Rows from block 4 of the encoder, named by matrix and row number. Rows with one number belong to one neuron. Each number is 128 + 32 x the weight over its row's rms, rounded and kept within 0 to 255. All counts start at 0. After the name is the row's rms in percent of the matrix's.
# fc1: MLP up (encoder.blocks.4.mlp.fc1.weight, 768x384), inputs 77-153
# fc2: MLP down (encoder.blocks.4.mlp.fc2.weight, 384x768, transposed), outputs 77-153
fc1.81 099 [131 127  86 147 120 177 136 118 129 147 156  58 132 157 114  80 202 137 109 147 191  70  94 116  94  81 126 153 124 145 100  83 132 157 208 168 166 120 127 127  85  85 126 177 128 164 156 105  88 122 121 119 118 125 112 128 126 128 193 161 109 103 165 126 107 126 147 130 128 144 125 153 128 157 154  73 112]
fc1.82 093 [143 165 126 120  99 132 135 130 167 142  96 171  76 119 171  73 190 157 100 144 148  84 171  83 127 143 174 165 134 126 113  96 196 134 116 145 135 141 141 139 115 124 126 101 109 130  91 127 100 151 156 107  81  98 208  87 139 143 116 112 114 110 165 155  66  63 100 106 129 147 139 118 129 129 125 197 138]
fc1.83 079 [182  94 139 107  65 143  92 122  68 134 139 145  98 115 120 137 159 146 115 133 135 147 129  83 122 116 115  93 122  84 126 116 151 160 133 151  81 115 178 177 121 166 120  61 129 132 106 109  95 163 172 130 139 183 128 152  83  63 126 148  91 158 130 127 147 116 119 118 118 136 145  86  53  82 152 167 101]
fc1.84 112 [120 119 162 118 115 149 113 142 139 131 109  89 126 157 134 190 129 156 172 100  98 120 212 108 156 104 143  58 172 130  94  86 125  95 115 113 105 124  79 142 230  93  78 100 171 109  97  94 156 128  82  76 151 159  76 159 153 138  68 170 119 126 132 159 159  91 208 135 140  97 173 115 120 153 141 125 204]
fc1.85 085 [134  76 146 120 137 142 106 117 121 101 140  82 153 172 141 171 109 128  62 151  94 130 129 133  85 171  71  72 163  81 136  75  97 205 178 109 165 114 102  96 149 186  90 179 114 129 104 136  80 107 168 128 115 104 172 120 106 143 162 151  66 115 151 119 138 156 156 153 171 118 139  98 108  89 128  60  98]
fc1.86 099 [138 112 186 212 106  98 105 103  59  68 105 124 118 102 168 170 142 135 156 160 102 107 108 168 134 158 157  87 117  67 207  69 127 162 148 169  98 136 103 138 156 186 104 142 146 164 120 139  98 121 177 166 132 129 158 135  89 159  97 131 120 124 133 111  91 119 180 192 143 132 158  92  82 122 121  71  52]
fc1.87 088 [161  88 165 157 120 136 127 140  70 112 118  97 150 161 164 116  83 171  96 127 134 109 161 173  51 187  85  57 170 111 140 111 115 207 155 152 147 119  51  91 147 137  70 153 133 126  77 148 111 117 153 134  69 101 144 132  78 148 156 142 109 112 131 150 114 154 126 134 186  94 197 112 106  84 119  43 123]
fc1.88 103 [190 149 136  59 109 173 152 183 199  97 106 130 108 149 201 125 130 126 158 105 170 123 151  88 168 119 159 119  54 152 151 173  94 216 175 148 155 161  98 110 124 126 161  88 141 148 105 154 131 165 131 108 146 163 128 115 136  43 142 125  76  36 127 113  94 115 121 164 188 180 143  97  92  98 149 110 112]
fc1.89 080 [101 140 134 157 123 172  56 163 111 133 142 167 106 183  93 131 166 145 136 102 151 180 100 137  75 140 131 110 158 107 126  81  83 120 119 132 141 126  58 136 135  51 172 167 115 114 118 146 172  57  94 158 125 118 114  80 116 181 105  89 102 136 117 212 134 127 115 123 113 160  35 177 146  98 116 179  95]
fc1.90 101 [154 187 169 116 111 127 135 111  73 100 145 150 153 135 114 164  93 109  70 151 159 128 243 146 146 157 195 171 132 123 172 185 153 114  94  96 102 174  78 165 166 126 100 108 133 184 140 113 101 122 156  72 127 218 160 103 163 138 124 164 110 144 166  86 199 101 162 149 103  90 193 153 142 131 146 121 187]
fc1.91 101 [113 162 130 149 114 171 178 118 103 128 158 164 147 121 158  93  89  92 134 121 169 140 128  87 118  66  94 206 155 102 101 132 135 100 111 159 124 159 138 191 108 135 138 137 139  74 168 122  83 126 116 174 173 122 132  84 110 105 131 113 144 131 132 163 107  75  73 122 191 138 135 123 175 142 121 122 106]
fc1.92 106 [128  87 188 126 134 139 118 109 125 156 183 152 145 159 194 145 109 111 150 142 165 143 139 124  45 143 107 119 163 126 115 150  95 106 132 125 112 116 130 144 156 143  81  64  88 164 147  99 145 142 131 125 124 118  68 176 114 123  79 155 108 144 152 133 184 101 126 119  93 123 184 108  93 143 103 138 104]
fc1.93 086 [173 103 141 145 147 170  67 125 165 167 190 133 148  73 129 107 172 132 115 102 119 107  45  80  64 134 169 113 155 152 128 164  66 100 132 162 175 104 147 105 181 115 215  96 120 118 174  53  68 116 158 168 119 179 140  70  66 176 140 109 173 126 134 144 118 105 131 115 124  59 120 189 159 148 200 128 149]
fc1.94 110 [102 201 122 175  85 163 101 142 177 145 128 147 110 104 107 107 103 131 147 142  92 187 130 146 213 123 136 120 132 107 128  91  58 202 151 139 128 178 160  99  92  94 109 155 158 173 144 166  86 178 177 168 140  91 128  81  95 128  97 115  98 106 113 135 106 148  66 145  90  88 112 129 100 137 124 152  96]
fc1.95 106 [107 137 114  97 117 157 126 160 106 100  88 139 203 118 103 105 181 127 135 166 147 106 121 124  84 165 110 125 191 146  54 160  79 188 111  83  82 118  99  84 174 121 140 120 111 120 179 106 104 168 144 101 154 122 104 172 127 133 195  97 187 135  86 147 104 143 123  85  90 145 116 139  91 149  95 113 137]
fc1.96 094 [164 195 165 163 178  73  74 170 162 133 160 119 119 163 170 172 167 127 142 144 177 169 160 159 234  93 141 139 155 144 107 106  77 124 149 114 126 148 156 128 112 132 133 164 126 126 117 146 105 153 134 145 143  95 118 134 109 134  76 143 101 118 109 142 106 148 115  56 144 120  92 145 133 106 146 145 114]
fc1.97 097 [ 96  88 111 125  97 113 134 111 137 169 151 135  88  96 162 139 178 100 169 162 230 152  84 158 120  64 164 169 135 130 171 159 171 100  80  94 131 120 203 148 123 122 180 137  91  98 121 132 168 132 122 143 154 124 135 136 139 136 150 126 136 124 149 110 131  70 158 101 161 162 105 120 197 139 120 147 114]
fc1.98 087 [138 119 111  98 136 109 150 137 132 108 113 138 136 136 142 114  68 127 189 109  55 138 177  86 176 140 133 123 141 156 162 117 103 170 147 136 145 126  71 124 117 139  59 173 127 147 146 132 158 112 161 116 150 181 102 148  57  99 143 166  83  58 209 190 133  88 200 161 108 103 129 105  77 140 147  82 137]
fc1.99 097 [101 124 129 124 142 190 142 177 146 175 140 180 111 124 144 188 135 157 165 110 154 156 179 122 170 166 176 151 152 128 153 117 171 139  98 129 103 157 118 143 144  79 109  76 184 177  98  86 157 125 147 101 188 149 119 178 101 156 141 179 151 156 181 124  73  86 163 111 119 132 130 118 100 126  57 159 112]
fc1.100 100 [119 102 174 122 149 113 149 118 166 169  67 114 142 100 134 108 159 147 112 140  97 112 168 127 135 131 174 133 175 162 153 138 110 115  95 125 158 121  82 136 137  79 195 168 106 152 119 104 115 126 177 164 148 136 124  94 114 106  80 132 127 115 126 137 118 147 181 186  61 135 120 105  61 118 147 116 116]
fc1.101 114 [ 86 172 155 119 116 195 180 154  95 125 144 128 154 104 182 135  85 111 146 141  69  85 160 128 109 128 122 122 144 148 158 141 114 117 141 153 106 162 102 138  99 134 101 126 138 167 116  54 112 125 137 163 168 138 162 100 112  86  90 145 135 140 150 105 113 115 128 138  86  75 138 122 113 167 161 107 131]
fc1.102 112 [139 118 114  45 143 157 155 112 102  96 111 104 177 103 102 145  91 134 170 148 131 143 120 119 116 135 134 107 127 143 118 171 112 142 101 132  86 120 140  78 185 158 152  69 170 146 106  91 111 121  83 108 152 159 103 123 106 179 106 124 202 147  88  93 130 143 109 125  53 104 141 140 155 148 120 130  94]
fc1.103 090 [145 153 150 117 147  90 141  97 114 123 151 124  88 108 107 125 142 170 160 101  89 150 162 123 191 148 153 167 144 144 123 132 142 110 130 162  97 145 138 181 149 176 185 112 156 127 129 118  75 102 170  80 126 169 110 162 160 149 141 121  93  41 137 157 186  69  90 117 126 104 131  73 135 150 164 120 133]
fc1.104 096 [155  95 178 116 125 139 121 128 125 165 159 166 139  32 178 162 110 118 152 124 110 141  99  72 136 105  89  87 155 143 166 191 138 138 148 144  95 118 119 148 165 106 116 132  68 143  97  88 132 119  91 168  57 149 108 100  94 102 120 129 109 115 130 179 149 108 143 147  85 157 108 108  40 160 168  91 151]
fc1.105 113 [205 139 116 197 181 105 109  92 201 118 119 103 115 214 130 163 150 112 146 105 110 138 177 120 135 143 205 159 148  80 111  85 162 127 123 113 133 142 114 137  98 138 187 114 116 132  95 110 143 155 197 113 156 152 148 147 172 161 143  71  80 127 128 122 128 102  64 173 115 154 112 114 153 156 141 140 151]
fc1.106 107 [142 151 186  78  87 177 139 198 131 142 108 153 120 139 130 158 119 124 160 171 122 109 182 104 197 162 145 133  88 120 129 154 157  73 166 121 142 162  80 108 164 144 114 105 163 159 129  84 167 129 119 118 148 163 150 139 146 138 149 133 111 193 111 123 123  86 120 128 183 106  81 107 102 148 149 100 130]
fc1.107 097 [180 117 160 123  81 180  97 137 117 165 151 163 111  88 161 151 126 223 157 141 132 109  98  94 149 137 145 100 130 117 152  93 102 136  68 122 125 152  99 132 151 175  99  48 118 172 115  60 124 115 178 117 166 123 155 129 122 127  72 179 126 111 138 158 140  84 130 170 134 185 121 132  48 129 137 134 118]
fc1.108 108 [129 110 155  74 168 164 145 135 142 139  97 166 146 145 162 139 110 134 137 111 127 116 137 156 121 155 109  95  80 175 105 175 170 113 141 138  83 135  97 106  98 141  58 147 106 178 128  96 117 118 148 102 142 148  78 117 158 132  74 117 131  98 131 143 121 154 110 115 108 146 100 101  85 101  75 142  56]
fc1.109 117 [158 118 210 144 187 182  66 103 184 139  45 165 155 149 116 132 100 113 122 104 135  95 131  99  88  98 217 110 158 122 135 161 171 145 118 123 133 148  39 135 167  95 161 140 127 106 153 146 129 159 163 183 207 185 192  71 120 113  98 102 110 170  92 103  76 106 112 154 137  94 126 161 164 112 140 106 107]
fc1.110 109 [167 189 173 131  85 192 140 156 139  86 168 134 155 144 194  50  81 154 126 145 137 137 127 160 134 143  68 164 134  98 133 123 120 132 110 131 123 142 151 120  78 117 110 101 145 108 174  96 104 150 135 157 119 109 101  55 146 141 115  82 146 134 179 146 107  78  78 142 149 123 152 142 202 127 146 118  99]
fc1.111 094 [134 134 146 139 123 128  72 192 149 175 186 131 150 119 227 118 179 114  82 135 131 132 155  76 110 167 157 139 156 129 126 107  97 131  85 139 144 166 139 125 126  83 158 129  80 137 165 132 184 167 166 146 154 110 163  58 129 136 107 162 137 135 128  97 141 151  87 102  84 105 131 174 112 122 194  97 120]
fc1.112 092 [178 133  83 175 119 112 132  80  95 125  98  80  89 132 104 151 116 136  63 130 101  96 126 170  88 149 124 102 136 145 104 127 115 141 145 123 119 113  98 119 137  86  77 101 133 109 131 111  72 148 158 115 156 133 101  50 137 102 169 168 136 146 123 189 118  64  84 101 172 108 116 130 147 129 104  91 116]
fc1.113 098 [139 188 115  89 126  75 142 143 141  93 107 163 129 135 129 154 212 156 121 107 136  76 145 114 119 125 127 163  92 145 108 154 193 127 177 106 176 184 146 111 160 160 120  96 142 188 117  97  73 126 131 113 108 158 184 151 134 157 162  88  82  82 136  67 147 132 102 155 139  82 159 130 121 145 163 103 149]
fc1.114 101 [196 181 138 131 153  99 122 126 137  67 117 118 157 110 134 130 170 164 130 144 159 157  89 217 129 113 141 194 106  78  91 127 128 151 127 125 178 142 213  98 192 164 105 129 106 132 151 208 146 133 135 119  94 158 135 152  99 190 195 196  93 124 175 134 117 161 137 158 139  98 162 136 121 112 134  87 165]
fc1.115 102 [152 205 130 137 102 129 120  43 137  72 155 123 197 176 139  67  66 138 180 160 103 142 147 137 128 127 174 125 122  69 116  80  82 160 107 143 120 123 127  86 109 152 119 160 117 102 127  94 121 119 134 142  85  97 136 153 163  73  89  87 142 140 136 163  85 156 102 135  96 151 130 132  75 112 149 202 147]
fc1.116 107 [117 106 192 116  78 139 133  92  87  90 156 118 159 134 182 120 148 160 128 110 105 104 202  54 126 145 136 165  97 182 142 105  88 106 129 109 109 136 104 145 152 103 106 136 104 142 104 139 118 153 154  98 140 142 150 158 148 146  57 118  82 123 115 112 134 137 146 106 137 119  91 103 185 120 140 185 106]
fc1.117 096 [ 93 118 131 118 122 140 157 162 124 150 100  78 142 169 154  68 123 132 153 128  68 177 143 150 166 153  84 139 194 107 150 130 138 109 140 185 129 124  90 121 186 122 123 186 129 138 104 106 179 164  82 107 144 168 103 159  89 124 112 138 143 117 141 125  98 172 198 183 199 177  79 130 124  88  73 107  78]
fc1.118 101 [ 90 144 140  43 132 151 118 160 106  69 182 107 135 113 122 160 187 166 149  81 191 140 101  92 155 133 134 137  63 110  93 117 174 111 133 141 154  95 146  97 106 145 163 118  46 152  63 100  95 173 143 101 147 186 107 211 151 174 135 117  79 148 120 131  98 102 128 125  74 129 123 141 105 184 119 176 154]
fc1.119 096 [205 132 162 126 113 121 159 159 100 116 144 110 129 108 136 180  99 200 113 147  72 129 103  62 163 109 111  49 209 156  97 126  88 108 153  92 126 148 159 137 128 166  93 141 104  86  91  61  97  86 149 112  94 115 106  91 138 111 149 151  99 164 159 149 143 107 140 152 147  81 124 174 114 184 178 113 116]
fc1.120 098 [141 206 111 100 135 115 124 145 142 184 143 125 131 117 151  18  95  72 146 169 192 176  97 130 161  96 134 179 193 125 102 109 134 135 109 125 133 103  77 165  82  59 135 133 133  86 137 181  88 116 148 127  87 106 180 113 115  65 103  87 151 132 111 165 146 176 123  72  69  93  63 146 146 141 140 163 128]
fc1.121 101 [ 45 146 132 132 171 143 134 152 135 127 114 168 126  98 116 164 133 125  65 152 158 122 194 141 175 157 202 176 154 154  97 141 128 103  87 154 107 132 152 149 160 112 122 136 164 158 136 182 149 143 117 134 145 141 102 148 168  75 121 139 112  78  94 153 102 155 108 107  69 170 137 131  83 106 148 125 113]
fc1.122 113 [140 174 184 169 114 118 153 116 165 150 110 102 142 130 144  93  78 125 142 154 140 120 151 115 170 105 139  93 121 118 143 136 149 126  62 149  77 155 142 179  80 157 126 109 144 166 100 146 165 106 118 119  67 179 135 111 144 188 129 180  93 138 129 161 125 111  66  93 125 124 117  98 103  79 148 115 189]
fc1.123 087 [166 135 177 121 131 193 157 175  98 143  88 114 201 106 121 113 148 101  92 173 132 163 129  84 101 134 119  82 115 145  80 170  88 145 102 191 100  92  74 105  73 181 123 151 152 162 113  89 155 147 158  83  76 174 128 117  60  84 105 124 133 184  76 145 166 133  91 132  74  83 144 150 144 150 133  50 127]
fc1.124 092 [161 118 130  92 187  96 174 131  97  81 126 141 175 145 127  90 145 107 162 112  98 100 138  62  96 147 105 156  93  93 107 123 135 110 206 144 150  96 146 108 192 174 143 138 106 162 200 120 151 137 121  92 120 119 129  94  90 132 131 137 100 106  93 155 118 104 140 154 140 114  62 147  89 133 119 163 160]
fc2.81 120 [205 139  59 120 121  98  92 137 118 153 181 124 101 183  75 171 121 140 141 150 128 154 154 166 135 130  68 104 124 135 183  61 123 123 133 130 114  55 133  61 141 138 145 105 196 117 125 130  95 123  90 155 128 167 135 129 126  83  89 108 148  81 135 124 159 168 101 110 113 192 102 108 159 117 118 160 108]
fc2.82 091 [151 108  82 144 152  63  81 128 127  83 109 136  85  56 112 152 148 125 112 161 111 143 142  77 107 128 125  90 156 217  74 178 132 107 162 163 123 171 189 169 116 127 166 162 110  87 124 176 172 180 126 180 122 133  32 146  81 110 163  91 106 127 105 108 150 129  69 120  70 118 161 129 123 107 128 169  94]
fc2.83 091 [127 177 157 139 160  79 183 133 118 169 154 119 108 120 140 155 146 109 152 167 125 100 116 122 105 159 116 132 136 133  64 138  88 146 104 118 143 122 123 123  81 117 188 144 133 105 121 142  81 120 166 160  85 104 127 115 137 110  88 121  92 147 157 197  89 169 173 148 140 120 118  76 139 107 115 135  75]
fc2.84 112 [130 168 167  81 174 140 114 172 120 183 101 149 131 156 170 130 150 104 152 171 102 120  56  84 166 114 140 111 162 208 141 152 161  32  80 105  89 120 147 108  95 135 132 138 165 151 172 111 153 141 129 157 139 125 145  95 154 190  85 156 156  89  95  99 124 125  85 168 125  90 117  61 178 147 104 156 148]
fc2.85 069 [144 100 116 138 156 149 137 100 120  86 134 125 184  84 159  89 122 128 184  72  91 166 129 156  89 116 118 135 100 131 126 120 110 135 130 129 131 134 164 137 116  98 151 135 160 122 160 102 181 157 104 124 124 176  81  78 110 135 140 130 130 134 130 127 133 154 110 121 113  59 107 146 161 118 160 115 144]
fc2.86 099 [113  99 132 121 129 106 129 158  96 113 138 172  86 120 129  89 154  69 135 149 156 146 119 142  98 139 139 156  89 108 101 144  95 158  61 117 165 168  82 155 106  73 108  60 172 134  93 122 182 136 180  83 209 146 162 109 163  71 122 133 171 177 136 158  93 110  94  75 153 122 118 156 147  93 145 113 137]
fc2.87 071 [170 116 124 127 138 128 131  90 151 128 115 155 135  88 130  99 140  70 163 107 106 132 184 102 111 137 148 141 155 174 151 120 118  97 128 132 154 174 140 155 123  55 126 132 172 143 161 128 141 179 125 111 152 187  52  63 114  98 111 146 148 132  73 107 140 102  81 174 125  87 131 135 151 153 172  98 114]
fc2.88 107 [103 149 167 154 109 169  92 102 181 118 107  98 158 180 123 109  83  75 182 179 153 103 159 115 107 119  87 137 104 187 151 140 121 158 121 109  58 174 166 169 137  95 139 112 141 155 110 145 130 166 110 140  79 131 165 160 117  84  96 123 151 103 174 153 142 132 151 126 119 149 168 121 115  92 158 130 126]
fc2.89 101 [ 78 150 141  98 134 115 153 140  93 188 100  94  92  80 144 145 140 131 106 153 157 135 117  78 108 143 125 104  81 110 110 142 176 131 117 123 128 111 116 101 106  70 182 123 102 121 154  74 106  18  92 103 110 190 146 128 133  97 136 131 154 102 193 208 111 113 226  90 154 156 145 132 140  80  89  97 156]
fc2.90 101 [188 170  84  94 167 103 109 127  84 126 122 162  94 121 158 151 140 113 102 145  88 143 144 116 213 116 142 109 170  71 115 125 168  68  93  61 174 103 152 110 119 137 134 109  80 157 116  97 155 122  97 115 118 120 173 132 146 145 115 111 129 171 187 116 116 133  87 112 158 136 146 143 116 101 127  67 179]
fc2.91 096 [106 103 141  56  90 181 100 110 167  92 144 110 168 125 162 124 150 150 194  80 108  93 105 128 152 164 143 103  98 170 170 161 164 120 144 149 116 163 169 129  93 125 150 143 162 111 119  78 104 107 113 117  97 119 167 118  91  99 147 125 191 151 163 122 119 135 182 166  81 152  96 118 151 103 132 181 146]
fc2.92 094 [103 108 165 101 130 161 163  77  95 105 120 138 172 152 107 102 155 121 152 165 126 129  64 206  67 143 118 104 118 112 146  79 171 151 126 124 145 142 173 114 105 134 113 176 145 111 150  84 111 129  78 112 133 150  94 160  98 124  78 117 165 136 157 179 138 145  96 109 156 146 115 155 136 116 117 150  75]
fc2.93 095 [148 104 170 196 168 172 137 134 105 123 100 107 150  87 115 119 136 111 127 146  53 121  66 109  66 101  87 113 126 116 176 109 117 106 189 112 102 102 138 127  90 116  98 141 126 199 177 101 118 103  79 164  88 136 149 108 119 102 108 143 135 187 191 177 156 156 149 109 124 129 143 133 141 106 116  78 108]
fc2.94 118 [ 71 149 147 145  75 168  92 129 119  83 105 133 124 114 140 123 103 142  66 125 129 156 159 147 181 167 142 114 107 132 104 142 160 147 113 134 102 160 142  96 130 129 139 122 126 131  95 153 118 129 123  87 120  90  90 179 167 105 205 112 114 150 102 106 133  98  98 188 139 155 144 152 162 143 131 149  93]
fc2.95 100 [ 98  81 139 141 148 147  90  81 168 149 152 101 177 100 122 109 123 138 101 106 152 121 188 159 114 202 120  95 168 153 180  24 104 130 142 114 133  91 104 137 165  76 158 190  67 157 131 126 154 176 134 132  74 139 106  86 115 160 137 102  51  92 105  82 156 146 148 131  96 135  88 106 109 134 113 163  77]
fc2.96 100 [117  73 130 118 170 141  83 168 160 170  96  38 145 117 104 134 179 132 148 137 120 103 168 109  85 126 160 129 157 166 163 156 132 133 159 127 132 154  50 141 147 149 129 165  93 117 107 144 129 119 140  70 174 139 171  89 122  88 100 126  96 108  79  65 120 123 147 172 109 147 141 130 153 116 130 109  71]
fc2.97 070 [196 165  87 141 161 114 106 143 134 114 173 153  12 142 157 135 144 160 104 175 120 108 114 130 141 156 121 160 139 152  77 128 145 149 110 133 121 139 111 138 133 124 119 110  96 144 144 159 104  91 180 147 136  93 115 173 116 123 133 142 138 147 110 144 145 157  73 170 104 153 133 137 108  85 144 133 135]
fc2.98 079 [103 170 125 144 106 154 167 147 129 186 122 109 166 136 136 141  83 135 174 123 156 158 180 168 112  83 167 158 102 162  94 136 125  96 132 159 127 112 141 121 127 132 168 154 132 116 128 141 136 224 112 149 174 127  86  76 165 126 136  87 163 134 117 208 135 131 171 127 155 140 130 132 149 135 107  95  95]
fc2.99 106 [158 218  94 152 108 102 157 149 100  87  94 146 115 123 132 155 165 109 122 145 119 159 119 147 147 114  81 106 130 104 117 117 136 130 112  60 133  75 154  87 120  82  95 103 140 144 149 117 148  78 124 167 160  97 141 118 143 161 133 146 154 127 116 132 103 200  65 105 111 120  90  98 122 128 106  69 157]
fc2.100 102 [ 72 139 125 136 141 133 171 182 168  91 115 143  84 158 104 140 103 115 146  66 119 121  74  58 131 114 114 160  98 104 116 157 122 125 122 152 105 119  66  81 115 118 154 103 107 140 112 165 129  93 136 139 184 130  98  93 144 179 116 129 171 113 133 138 152 144 107 120 128  54 140 134 165 104 146 115 166]
fc2.101 104 [ 65 105  59 119 137 127 173 118 124 158 145 147 118 149 138  82 163 127 146 102  96 139 134 122 151 165 116 162  63 167  88 178 124 121 139 172 149  48 131  95 138 113 104 124 150 158 152  52 129 122 128 198 135 153 202 111 115 179  40 146 173 125 120 162  94 152 154 161  66 123 157 147 138 116 139 156 145]
fc2.102 105 [ 66 134 137 128  64 109  78  94 131 115  83 179 116  99 148  71 108 104 158  99 136  92 110 137 110 157 169  96 115 111 195 126 168 112  91 113 151 118 115 132 150 121 155 114 133  85 166 144 122 114 151 148 117 114 105 140 158 142  78  97 138 116 136  56 175 100 154 145 151 105 101 117  93 151 194 178 141]
fc2.103 097 [132 124 147 165 162  50 136 102 138 146 164  80 109 105 158  69 168 152 147 145  98 179 109 155 140 121 179  93 117 140 104 156 108 192  99 125 116 115 117  60  96 147 124 123 162  77 121 135 152 106  98 152  85 114 119 130 146  60  83 109 112 163 148 109 134 122 119 101  89 194 126 134 105 116 124  91  99]
fc2.104 101 [ 96  99 135  90 133 179 158 122 165 160 146  45 116 143 101  95 128 140 124 148  90  92  41 148 162 122 123 160 125 125 147 155 152 126 124 136  76 112 197 168 140 110 147 102 142 137  98 110 136 201 148 141  74 112 142  98  98 172  65 117 146  85  94  98 154 209 107 133  86 188 157  96 166 119 130  84 127]
fc2.105 114 [136 133 138 131 146 109 109 145 146  90 124  93  79 156 162 145 135 174  86 170 166 153 114 140 143 115  75 143 139 134 151 102  82 156 101 131 123 127 144  91 130 132 139 137  26 160 119 185 127 114 113 182  98 150  48 103  94 135 176 116 144  97 128 122 110 132 111 159 150  94 152 130 189 107  72  92 124]
fc2.106 106 [ 99 182 177 105  78 133 132 116 129 155 106 142 154 148 143 115 113 130 111 127 119  93  85 133  96 152 134 127  99 145  95  99 196 193 101 121  64 124 109 131 154  90 136  57 123 147 173  97 126 137 149 152  95 148 119 121 190 106 141  84 145 125 141 150 102 114  93 119 150 105 168 112 174 139  98  44 185]
fc2.107 101 [176 125 157 122 145 134 101 154 111 160 138 135 125 135 170 137 145 124 158 162 107 124  28 138  62 129 124 116  92 147 103 116 126 108 137 105 120 172 170 162 103 104 169 134 164  82 149 139  87 190 131 110  77  90 127 167 112  91  99 153 126 124 109 135 144 151 140 104  98 145 166 114 143 107 112  71 145]
fc2.108 110 [100 116 115 168 138 125 137  86  91 140 123 118 174 131 161 137 109 179 131 108 124 147 156 173  93 112 147  93 184 110 121 121 110 183 156 104 142 115 147 116  91 154  77 153 152 159  94  59  92 150 171  90 144 203 109  89  68 159 169 100 142 116 139 141 142 133 190 130 121 120 151  99 152 124 107 178 103]
fc2.109 094 [122  76 116 104 131  97 160 124 102 107 143 109 160 153 138 115 188 115 129 125 171 130 140 160 152 126 118 179 146 171 124 154 129 157 160  77 112 159  92 161 105  85 135  97 139 157 107  60 149 165  91 121 162 109 150 176 131  84 144 109 133 125 147 196 132 110 101 132 130  78  88 111  52 104  94 123  87]
fc2.110 114 [118 151 169 124  85 150 125  94  95 109 131  99 170 125 136 102  87  83 148 113 139 112 116 139 153 138 129 157 111 114 168 123 120 139 115 115 115 164 132 117  94  92 139 158 154 113 107 166 145 111  67  60 148  90 133  82 123  60 178 140 124 177 126 136 116  82 107 126  69  93 106 202 156 124  68 152 165]
fc2.111 111 [144  71 153 134 146 172  97 154 176 150 119  82  60  82 116 142 196 108 154 143  49  80  87  66 141 139 145 132 130 161 143 186 157 146 130 143 125 162 147 176 122 110 107 143  99 138 133 140 118 195  74 101 120  95 156  99  86  86 104 123  96 167 155  88 151  93 128 160  45 131 185 162 169 174 154 150 160]
fc2.112 108 [101 168 104 141 127 124 137  66  54 108 123 173 148 157 117 100 171 173 114 134 158 131  91  58 106 105 120 100 185 102 111 164 117 123 114  78  99 110 157  99 133  90 113  64 160 155 193 107 150 138 123 129 190 166 113 148 151 125 158 101 167 102 147  80 106 115 102 181 120 112 136 123 124 112 109 205 123]
fc2.113 097 [131 136 145 131 155 154 134 119 147 142  84 132  68 151 193 116 145 126 173 148  96 122 160 106 145  76  92  88 181 203 117 131 110 112  94 109  86 130 137  97 141 134 112 135 125 138 137 152 129 164  95 139 115 175  61  43  83  86 151 145 164 116 154  93 123 115  76 182 103 159 162 139  92 100 157 126 131]
fc2.114 108 [140 116 113 113 165 132 109 133 107  74 153 151 137 128 104 121 120 164 147 178 134 130 122 115 186 138 110 134 134 207 132 130 119 132 133 102 114 111 176  44 131  75 141 108 124 115 108  86 122 155 161 153 106 108 124 128  98  50 122 178 149 111 176 136 116 142 144 140 152 104 102  78 191 182 150  98 157]
fc2.115 101 [121 126 117 142 185  88  78 151  97 113  95 144  71  78 119 146 153 173 161 101 150 124 170 173  97 117 121 140 163 155 152 121  87 152 136 141 153 142 136  73  89 171 163 113 100 125 112 150  94 131 123 111 184  54 122 128 116  82 103 152 112  62 155 152  90 128  95  80 135 145 188 145 112  99  83 176 126]
fc2.116 097 [117 135 193 111 126 124 167  88 102 177 148 113 156 123 105  93  78 152 144 148  77 104 108 158 136 136 134 156 118 105 104 122 114 204 147 114 125 134 161 136 130 141 101  82 122 175 169 197 121 140 106  84 145  90  95 115 145 122 127 108  90 133 167 161 120 155 105  82 173  62 133 150 134 167 135 148  88]
fc2.117 090 [137 119 126 180  73 145 137  99 143 104 201  90 142 155  83 133  85  70  56 114 125 121 134 124 137 148 118 129  94 134 115 148 164 167 157 137 114 109 147 150 174 156 124 121 103  96 166 158 172 157 111 172 155  87  66 109 182 154 121 117 114 150 118 107 139 115 101 122 129 108 130 146 100  57 119  53 105]
fc2.118 102 [180 165 105 130 154 158 132 120 159  76 151 142 119 169 125 162  63 147 122 135 141 134 103 182 157 137 135 135 143  98 101 115 114 169 123  83 183  93 153 132 151 153 139  98 128 105 153 140  88 100 118 113 144 143 111 109 109 147  94 127 142  75 134  77 151 115 121 124 107 114 142 203 110 124 141 108 175]
fc2.119 110 [158 115 162  88  95 147  75 127  99 129  86  86 152 122 133 103 157 130 134 133 123 130  71 114 135 132 126 155 112 129 166 188 160 173 120 100 125 158 202 138 135 131 132 133  90  97 152 146 130 151 143 131  82 112 129  94  97 135 105 128 124 126  66 148 138 154 169 121  91 147 117 126 137 104 136  88 155]
fc2.120 099 [ 82 120 139 100  85  92 114 159 178 137  98 137  62 172 137 113 179 121 146 126 163  87 143 135 143 129 124 142 126 213 102 195  84 128 135 148 115 121 109 105 133 119 129 124 148 128 161 133 110 172 135 165 141 108 146 187 182 107  85 104 184  56 174 144 127  86 130 111 102 169  87 136 129 114 126 117 148]
fc2.121 100 [164 179 127  56  78  97 165 127 107 158 133 149 184 102 132 180 158  93  86 132 118 143 184 132 189  85 119 126 171 166  99 175 122 165 162 105 139 212 151 106 160 128 117  96 100 143 153 142 149 148 136  92 146 112 116 145 136  84 170 127 161 104 142 117 127 108 153 141 125 145 128 130 119 130 195  95 165]
fc2.122 113 [144 137 141 161 159 175 146 154 146 150 186 121 106 135 137 137  50  90 103 121 101 149 127 158 151 138 181 152 165  39 104  99 152  73 138 157 131 109 123 166  94 152 138 140 156 132 113 117 159 123 118  81 108 118 120 111  85 175 167 148  92 140 165 159  76 144 123 111 160  87  90 104  99 113 106 141 112]
fc2.123 073 [149 121 142 133 116  81 128 152 138 112 148 108 155 135 123 106 119 109 145  93 118 172 136 110 158 112 202 157 152 160 134 125 131  96 131 114 170 121  90 143 140 114 110  96 158 109 136  85 137 141  94 124 145  77 131 143 133  93 113 146 125 124  55 140  88  95  88 105 106 135 138 178 161  95 150 112 109]
fc2.124 092 [166 122 177  93 126 123  96 128  87 132  65 207  80 159 123  81  77 172 153 153 153  93 220 169  75 121 137  50 134 174  83 102  99 136 122 108 131 135 160 110 116 136  99 143 146 111 116 106 134 121  96 105 137 166 114 106 100  96 142 150 133 110  71 121 136 115 151  92 118 165 108  96 110 139 138 151 101]